config.toml
norm = "layernorm"
mlp_ratio = 3
bias = "all"
moe = "top_k"
positions = "learned"
pooling = "mean"
residual_init = "scaled_by_depth"
Rows from block 3 of a small multi-label image tagger, named by matrix and row number. Rows with one number within an expert belong to one neuron, the router's apart. Each number is 50 + 15 x the weight over its row's rms, rounded and kept within 0 to 99. All counts start at 0. After the name is the row's rms in percent of the matrix's.
After each expert's rows are labels from the 100 images, of 14848, where the router gives the expert most weight on average: "colour at peak" is the nearest of a few named colours to the mean colour under the peak. Only what is clearly more common there than usual is listed. The data: regions of photos with short descriptions (Visual Genome).
# router: router (model.blocks.3.mlp.router.weight, 16x256, trained with AdamW), inputs 128-255
# gate: expert gate (model.blocks.3.mlp.gate, 16x128x256), inputs 128-255
# up: expert up (model.blocks.3.mlp.up, 16x128x256), inputs 128-255
# down: expert down (model.blocks.3.mlp.down, 16x256x128, transposed), outputs 128-255

# expert 0
router.0 093:36 18 44 53 32 55 38 52 29 48 36 48 75 50 66 44 53 47 49 67 42 50 53 26 73 35 20 57 53 13 40 26 63 54 40 45 47 61 35 60 60 31 71 36 43 86 36 53 48 47 30 60 67 44 52 78 64 55 74 46 52 66 37 65 15 76 73 55 25 40 50 54 61 77 56 52 55 44 58 34 50 64 40 42 44 53 48 58 45 37 60 32 16 51 29 41 56 43 71 48 57 57 42 25 67 37 41 52 40 85 24 52 76 47 47 36 89 69 47 40 64 38 54 49 40 53 44 33
gate.8 085:71 46 61 16 74 32 64 41 61 53 85 64 44 50 68 58 35 29 53 46 19 21 77 41 48 35 52 37 22 78 37 67 44 70 48 49 60 39 61 61 43 66 46 57 57 64 37 52 21 44 35 47 52 49 21 48 71 47 47 52 56 15 54 61 32 60 43 51 50 83 73 41 57 40 23 37 59 34 32 41 65 37 52 62 55 48 43 32 33 33 40 46 39 61 50 32 57 54 50 59 26 50 44 51 51 72 81 74 57 39 46 39 46 20 61 72 71 76 45 47 46 33 43 60 48 91 53 27
up.8 083:70 46 58 42 50 57 67 55 62 62 96 47 48 48 49 58 39 26 40 59 15 08 47 34 34 49 52 47 28 55 71 80 51 46 47 38 58 36 53 63 41 49 57 60 48 70 31 41 22 47 56 54 37 45 31 63 66 53 36 46 50 12 60 56 53 62 66 45 49 77 60 48 40 49 49 39 44 41 48 49 60 50 59 69 70 40 57 37 24 27 50 62 58 66 80 50 76 48 57 65 42 49 36 65 59 60 54 77 55 34 45 44 30 09 57 60 76 81 32 42 62 39 33 62 24 81 49 38
down.8 074:40 53 70 68 41 47 44 51 53 72 47 38 82 69 63 21 16 33 61 44 43 77 48 76 37 50 65 54 42 30 56 25 40 53 39 35 45 49 50 60 57 37 35 64 49 30 56 40 56 62 52 18 48 37 51 38 34 62 61 77 51 68 32 34 53 79 73 46 64 34 45 80 77 53 28 66 50 64 63 41 49 52 57 42 54 51 52 45 34 47 26 49 34 49 68 63 42 59 57 50 70 34 82 36 46 67 79 48 48 41 56 49 60 47 55 57 40 53 42 63 52 48 48 47 43 28 44 69
colour at peak: white; pink

# expert 4
router.4 104:58 53 51 44 37 62 58 56 55 41 38 67 90 52 79 27 30 37 73 38 74 58 69 57 37 36 59 60 58 78 30 46 53 58 46 40 30 59 84 34 39 37 18 54 31 68 56 95 40 49 47 22 53 60 37 39 45 45 39 40 35 58 48 55 49 56 60 52 35 56 57 33 47 51 62 41 56 67 49 51 29 28 69 43 42 49 32 58 57 70 36 37 74 43 41 47 75 30 46 83 53 60 88 57 62 19 55 53 45 45 66 28 55 34 33 55 78 83 41 30 39 55 44 80 47 25 46 35
gate.0 108:40 44 49 50 46 46 92 62 36 54 63 62 56 54 51 59 46 56 60 28 17 48 96 77 31 59 79 49 51 73 67 63 39 53 62 44 54 57 31 52 51 45 30 53 43 41 14 71 35 52 41 51 66 49 54 36 36 68 69 59 63 61 48 35 48 41 60 63 58 63 44 43 23 67 53 42 71 40 50 35 71 74 87 55 68 38 55 33 47 47 45 66 66 65 59 57 36 71 56 30 53 58 38 54 61 53 41 66 27 51 54 27 75 48 67 62 60 68 30 41 42 41 49 67 14 20 54 38
up.0 112:56 49 39 56 65 53 12 50 61 44 39 46 39 50 42 43 67 41 48 56 88 44 08 41 71 34 43 46 53 28 47 34 55 45 28 58 42 36 70 32 51 38 74 52 50 57 76 31 67 41 49 50 30 59 36 66 70 45 35 43 23 32 45 61 56 62 41 39 33 53 62 48 78 22 50 70 52 64 50 56 35 40 07 42 47 61 37 65 58 55 53 26 49 58 42 49 53 31 46 70 35 43 51 45 41 57 75 25 63 47 53 69 32 55 41 36 20 42 63 62 59 53 51 28 82 68 28 50
down.0 108:45 53 71 33 47 52 76 59 27 48 49 75 50 40 61 54 55 29 39 74 31 22 33 51 51 51 41 59 69 23 44 48 25 47 58 99 23 42 18 59 47 72 33 50 73 39 24 56 41 77 42 64 30 28 58 42 46 37 44 59 50 63 57 54 72 45 43 15 39 42 56 55 44 60 48 39 52 42 17 52 59 53 39 65 53 42 52 60 55 15 59 59 60 33 66 70 59 52 50 38 40 48 50 61 43 59 27 43 72 32 53 46 61 33 43 60 41 51 69 60 18 60 56 33 39 29 46 88
colour at peak: grey

# expert 15
router.15 095:34 36 43 65 22 53 30 38 38 33 47 53 56 66 58 24 73 41 37 42 60 51 32 33 67 51 26 68 54 18 43 36 59 55 27 45 45 67 38 62 43 52 56 34 33 59 39 67 52 62 46 64 58 63 34 69 35 77 54 60 45 59 79 48 56 71 61 72 23 12 66 41 74 85 52 45 51 54 55 63 75 78 25 82 41 43 40 67 50 25 69 11 39 68 34 36 64 51 62 44 69 63 28 32 72 23 50 59 24 80 35 47 50 44 56 81 50 39 44 49 56 21 66 52 18 66 43 30
gate.0 103:53 35 68 38 48 45 51 63 35 47 38 29 38 39 58 61 52 65 45 31 62 48 45 53 45 83 70 62 59 56 32 61 63 44 48 54 27 76 61 46 33 60 51 36 65 30 48 68 57 60 26 56 71 58 98 47 32 60 51 53 42 56 53 33 78 36 70 57 33 51 36 34 33 42 58 61 32 52 50 63 48 63 41 68 60 39 73 33 27 56 37 38 70 62 48 70 27 51 68 82 53 25 48 54 46 49 50 63 38 46 65 55 49 35 49 50 50 41 74 09 28 57 40 54 61 26 57 63
up.0 099:40 55 26 55 35 52 50 47 65 70 48 58 57 63 40 50 58 36 62 59 29 55 45 73 58 31 26 34 28 57 63 58 37 64 54 58 74 29 44 48 62 36 47 53 30 66 55 47 38 43 68 36 28 42 04 68 53 35 54 48 66 34 63 69 07 74 30 53 82 50 59 65 69 50 60 45 74 50 54 45 62 48 58 30 51 53 37 76 73 60 72 47 41 60 59 32 79 59 40 20 47 77 55 45 34 57 51 45 60 72 32 44 33 55 41 53 57 50 21 83 64 53 49 49 43 72 42 33
down.0 112:50 58 60 29 57 51 51 50 58 59 44 25 61 10 57 64 44 42 46 43 47 41 57 34 30 38 65 54 49 70 59 50 62 64 63 56 40 62 27 40 52 62 37 58 92 43 56 41 65 39 48 74 79 42 60 55 37 60 61 85 67 68 43 44 68 58 57 51 51 26 35 12 35 28 39 62 12 62 31 49 55 46 52 61 69 70 54 58 30 53 30 73 64 68 25 49 37 39 55 55 57 83 37 56 36 51 41 66 41 73 50 44 39 87 58 64 37 51 18 57 49 59 31 67 48 57 41 62
colour at peak: green

# expert 5
router.5 100:70 66 73 59 49 55 32 80 43 39 64 53 49 51 64 36 33 56 39 60 61 48 72 47 45 36 45 56 44 54 52 27 68 48 21 55 42 54 42 56 50 42 65 59 42 72 34 60 97 58 59 30 77 27 32 42 78 66 55 56 32 30 62 64 52 44 39 44 39 35 43 79 55 38 46 47 56 77 41 51 47 61 62 54 51 51 52 45 28 38 71 29 34 51 29 50 27 53 59 52 67 38 55 39 33 20 53 40 44 45 29 72 42 54 49 57 77 63 34 48 61 28 33 80 31 66 58 55
gate.0 102:14 40 73 41 15 70 49 62 63 63 32 38 56 25 29 81 43 49 26 60 53 38 43 57 83 55 59 39 54 40 29 87 70 45 54 58 63 63 32 44 63 84 46 55 41 16 27 48 56 39 41 44 61 48 90 48 67 41 49 61 48 48 37 51 44 46 82 41 35 71 30 50 37 50 52 40 60 26 11 58 53 47 19 50 41 49 45 62 46 55 25 39 53 42 46 63 60 41 86 41 40 67 57 62 40 50 46 64 45 37 64 60 54 40 55 57 35 60 63 90 36 49 56 69 15 66 72 55
up.0 106:14 53 72 21 03 71 48 33 51 75 31 59 39 30 50 69 52 34 42 64 62 43 36 41 78 49 69 34 44 51 30 76 83 52 47 57 49 51 23 56 55 62 56 61 49 31 33 36 55 32 42 59 48 48 95 62 71 26 40 50 56 13 49 64 74 53 63 35 26 57 30 51 49 39 52 52 55 68 08 72 47 37 56 56 33 51 46 62 56 53 43 48 47 43 51 75 57 44 65 45 46 57 54 64 41 57 58 74 65 54 45 53 42 51 42 37 35 70 72 66 13 41 33 55 38 66 85 57
down.0 105:50 62 57 49 32 64 74 46 62 72 44 33 47 55 47 46 43 52 66 31 60 44 65 49 66 29 47 48 27 55 59 47 43 64 51 76 33 45 34 65 80 45 62 27 36 63 42 87 42 34 68 60 44 71 12 55 50 44 57 74 61 65 36 29 55 55 59 41 34 63 86 52 87 26 57 62 35 33 70 67 38 50 61 72 40 55 49 63 55 38 55 65 43 49 47 49 53 41 35 55 48 33 60 56 31 29 45 55 44 31 53 48 55 67 62 55 58 43 59 71 49 17 51 48 16 41 88 59
colour at peak: black

# expert 9
router.9 104:67 46 38 65 70 65 53 32 40 46 44 40 65 47 42 74 68 33 43 62 40 36 60 55 31 31 49 76 50 70 69 28 56 57 47 23 55 42 33 60 40 27 42 54 68 79 40 47 64 49 45 66 25 50 53 52 73 61 51 72 65 51 45 40 56 43 49 45 70 30 53 53 46 37 50 47 44 61 40 71 44 24 51 37 56 15 93 42 63 45 52 56 43 47 23 38 31 47 43 44 42 45 37 54 56 54 32 56 34 29 47 48 51 42 46 45 52 26 39 54 66 46 31 21 50 60 43 75
gate.8 091:52 58 47 25 33 75 48 29 47 59 91 54 74 37 65 42 74 71 42 73 53 43 56 63 59 41 40 56 31 49 81 72 39 68 72 47 57 47 54 52 39 55 42 66 72 00 63 52 41 49 60 18 67 45 39 61 64 26 60 57 34 30 61 63 64 49 40 29 47 55 51 60 53 48 51 52 28 46 24 39 26 40 23 45 51 67 51 41 09 52 36 29 16 39 57 65 46 55 37 43 41 75 43 52 40 36 60 34 74 46 40 34 57 49 57 42 79 50 18 67 41 46 62 46 51 49 23 30
up.8 092:30 32 48 58 56 14 57 56 77 51 13 71 38 70 49 66 09 74 69 20 41 57 34 32 61 70 57 49 55 63 34 30 71 23 41 36 34 52 55 22 65 63 72 46 31 91 43 70 61 42 68 59 48 45 51 20 60 45 42 50 71 54 47 50 42 43 59 42 61 48 61 53 46 45 49 51 50 52 66 48 48 48 79 46 36 33 54 56 68 38 69 57 47 74 52 59 15 56 55 54 67 64 64 39 59 52 31 44 31 56 63 61 26 57 50 56 39 55 71 37 50 51 54 53 44 56 55 56
down.8 099:51 60 50 57 40 14 30 67 69 91 54 63 46 31 36 40 45 60 47 53 57 26 66 33 64 59 45 59 46 54 49 60 23 58 52 46 37 42 45 37 55 60 64 67 27 00 36 53 46 86 69 39 59 62 52 45 57 45 33 46 63 61 43 62 62 63 22 65 61 55 29 49 40 37 71 53 35 48 26 47 54 29 56 55 26 41 53 47 64 47 33 50 21 73 56 29 70 53 54 39 54 64 46 57 32 34 80 58 10 54 43 44 57 18 52 62 45 37 46 62 33 27 51 67 65 62 25 31
colour at peak: grey

# expert 1
router.1 099:57 50 64 62 53 43 31 47 43 21 67 43 71 44 42 34 79 63 35 76 71 36 27 60 51 16 35 60 66 15 46 73 77 44 45 66 32 64 45 55 54 38 48 41 57 76 36 68 36 58 58 43 59 41 45 70 54 71 75 60 46 46 67 77 38 74 56 47 39 22 52 35 56 60 49 43 67 67 52 38 61 44 28 62 60 73 54 51 33 47 59 41 25 69 66 44 63 43 55 34 56 79 33 36 71 44 71 45 43 92 54 32 41 22 39 55 67 33 60 63 56 40 62 64 50 51 60 25
gate.0 113:65 31 46 36 60 46 46 61 59 41 31 49 52 51 48 49 43 60 31 50 37 35 57 58 45 36 54 55 42 63 39 61 37 59 32 52 55 50 72 30 67 42 24 58 68 28 68 65 63 41 46 41 73 49 52 93 49 53 42 51 65 46 70 28 43 44 57 58 45 70 51 64 63 57 59 41 47 42 44 23 51 71 47 41 28 32 23 46 45 27 50 64 65 55 19 52 37 79 64 69 24 40 62 12 54 62 51 46 57 10 42 45 25 65 67 58 82 41 77 40 48 51 42 72 30 18 67 78
up.0 123:56 29 41 37 83 41 44 53 47 45 37 27 45 57 25 43 35 57 32 66 21 42 51 55 33 47 45 46 64 38 50 46 52 30 40 44 37 51 61 33 28 63 32 36 57 55 58 56 65 66 26 41 72 49 38 69 35 39 63 62 68 46 69 27 41 60 57 62 30 45 48 58 45 62 76 45 51 35 54 27 55 67 32 31 40 62 39 55 53 39 34 63 60 62 43 42 16 70 63 62 29 42 72 16 38 49 68 40 55 22 53 43 42 80 53 62 87 37 72 33 41 45 54 73 31 56 47 71
down.0 118:63 27 50 62 51 38 38 53 75 72 66 41 48 46 61 63 61 39 45 40 37 52 36 42 28 37 46 66 54 48 56 63 63 58 20 38 66 38 65 45 65 64 75 44 54 64 46 28 33 51 60 34 58 63 36 53 25 47 31 58 40 63 52 71 20 35 51 47 62 46 64 61 36 72 55 72 65 57 75 40 51 52 74 41 65 48 50 54 60 17 62 61 67 52 78 42 67 59 48 42 46 49 44 31 58 64 45 36 54 47 62 22 29 32 65 39 60 64 54 51 50 57 56 61 67 69 37 25
colour at peak: grey

# expert 14
router.14 111:69 62 80 74 66 60 50 67 32 43 50 52 25 78 60 64 73 36 39 31 35 62 37 55 47 47 84 64 48 57 58 50 56 59 38 53 59 54 32 61 59 56 62 61 32 37 34 21 22 80 44 46 50 68 44 66 65 69 40 46 71 72 43 55 57 48 61 40 29 31 30 66 36 47 62 29 51 22 37 59 35 74 36 81 42 59 50 57 54 56 58 50 27 52 79 40 55 53 33 37 56 33 26 43 74 57 34 62 42 44 62 41 88 42 55 44 25 42 59 64 66 62 56 40 50 53 64 50
gate.0 123:34 09 44 48 65 60 56 26 33 60 50 49 55 21 60 64 45 32 59 34 56 32 52 27 65 49 44 70 59 32 69 64 99 57 56 52 19 53 62 21 29 56 26 64 35 33 47 52 56 68 60 74 81 48 53 39 67 56 45 39 47 61 56 66 73 54 74 33 27 76 38 61 68 39 48 42 37 50 35 63 46 56 71 64 48 45 24 57 50 39 32 57 61 50 73 61 36 20 53 66 47 51 47 44 39 50 52 40 56 62 59 65 44 41 47 50 62 54 15 75 29 47 61 49 33 37 50 45
up.0 124:35 16 45 46 50 51 57 42 54 71 64 42 65 24 61 60 35 57 50 45 57 32 56 29 66 60 53 77 68 53 65 43 83 55 42 54 27 37 71 20 36 62 35 61 49 47 34 50 52 55 33 67 94 58 46 29 55 37 50 33 48 54 72 67 59 51 48 37 61 47 52 56 79 41 57 44 51 60 34 69 50 65 49 57 50 59 41 63 25 40 37 52 45 32 65 71 48 15 47 65 53 46 38 47 47 41 52 56 37 71 52 36 32 53 39 44 53 53 18 53 17 61 48 45 30 30 57 19
down.0 143:50 63 71 44 57 57 68 40 34 47 41 55 72 62 48 42 36 85 65 42 65 48 25 53 44 42 57 48 56 60 21 62 43 37 65 51 79 56 64 57 62 50 38 59 57 50 46 46 61 20 37 55 34 37 32 32 38 32 58 33 51 35 42 45 55 58 22 56 85 57 66 45 59 47 56 40 48 66 38 56 00 48 39 47 36 59 49 58 70 50 53 40 52 63 49 70 41 27 47 54 33 56 40 66 59 64 47 34 77 56 58 53 72 63 55 66 47 21 53 24 56 64 37 64 40 20 62 23
colour at peak: brown; black

# expert 13
router.13 095:63 34 41 68 19 70 53 49 45 42 57 73 54 67 50 27 72 46 35 26 62 28 59 39 72 39 46 68 44 37 28 33 49 66 33 56 51 54 44 56 44 54 49 40 31 51 41 47 39 58 37 35 59 42 46 52 46 63 56 52 56 52 62 67 27 72 54 47 14 46 57 38 76 76 55 42 38 58 29 34 63 61 32 54 38 60 49 61 28 55 65 24 20 72 54 42 46 61 66 54 50 71 56 16 79 55 66 64 40 78 13 39 35 36 50 88 68 37 44 33 46 25 36 54 19 45 42 30
gate.0 091:52 22 17 53 49 32 50 36 53 66 70 53 63 51 60 39 42 43 36 46 42 33 54 63 38 68 55 51 51 42 59 50 64 67 64 11 64 35 41 50 34 51 43 53 52 50 84 55 38 52 50 57 35 67 36 61 45 44 29 40 56 41 56 52 55 35 56 31 64 35 66 62 59 72 34 42 41 51 35 61 51 46 57 44 81 38 53 44 43 66 51 37 41 41 31 56 65 38 49 25 62 41 64 69 24 55 80 52 49 45 47 28 44 64 53 52 69 39 57 40 58 55 53 44 68 20 87 62
up.0 095:78 58 64 40 42 52 67 52 47 65 78 61 53 63 28 71 45 66 77 87 46 51 35 68 69 56 73 29 56 44 57 56 48 54 52 65 34 29 34 33 58 46 59 46 66 67 66 62 41 35 37 86 72 68 63 60 39 59 57 45 46 50 43 71 51 45 61 69 61 50 58 22 44 31 61 67 47 47 32 66 41 36 54 69 63 40 38 52 47 79 40 53 30 19 32 67 64 00 30 42 32 61 27 26 37 30 58 37 35 49 68 44 40 47 60 46 38 45 09 56 58 30 41 64 84 49 30 51
down.0 090:51 62 61 78 36 26 62 39 73 44 40 45 34 61 76 72 79 42 41 55 50 27 54 68 39 18 43 45 48 35 53 49 56 42 44 78 47 99 58 65 23 62 52 43 49 36 47 53 51 45 55 29 43 58 58 53 63 35 45 60 82 59 55 49 62 49 68 76 31 56 12 28 49 54 60 52 59 79 61 72 64 43 40 66 46 50 48 86 52 52 34 43 52 56 49 54 33 56 73 43 53 51 53 60 58 52 43 61 72 62 32 44 56 57 72 51 32 46 76 16 59 59 54 81 07 51 36 52
colour at peak: black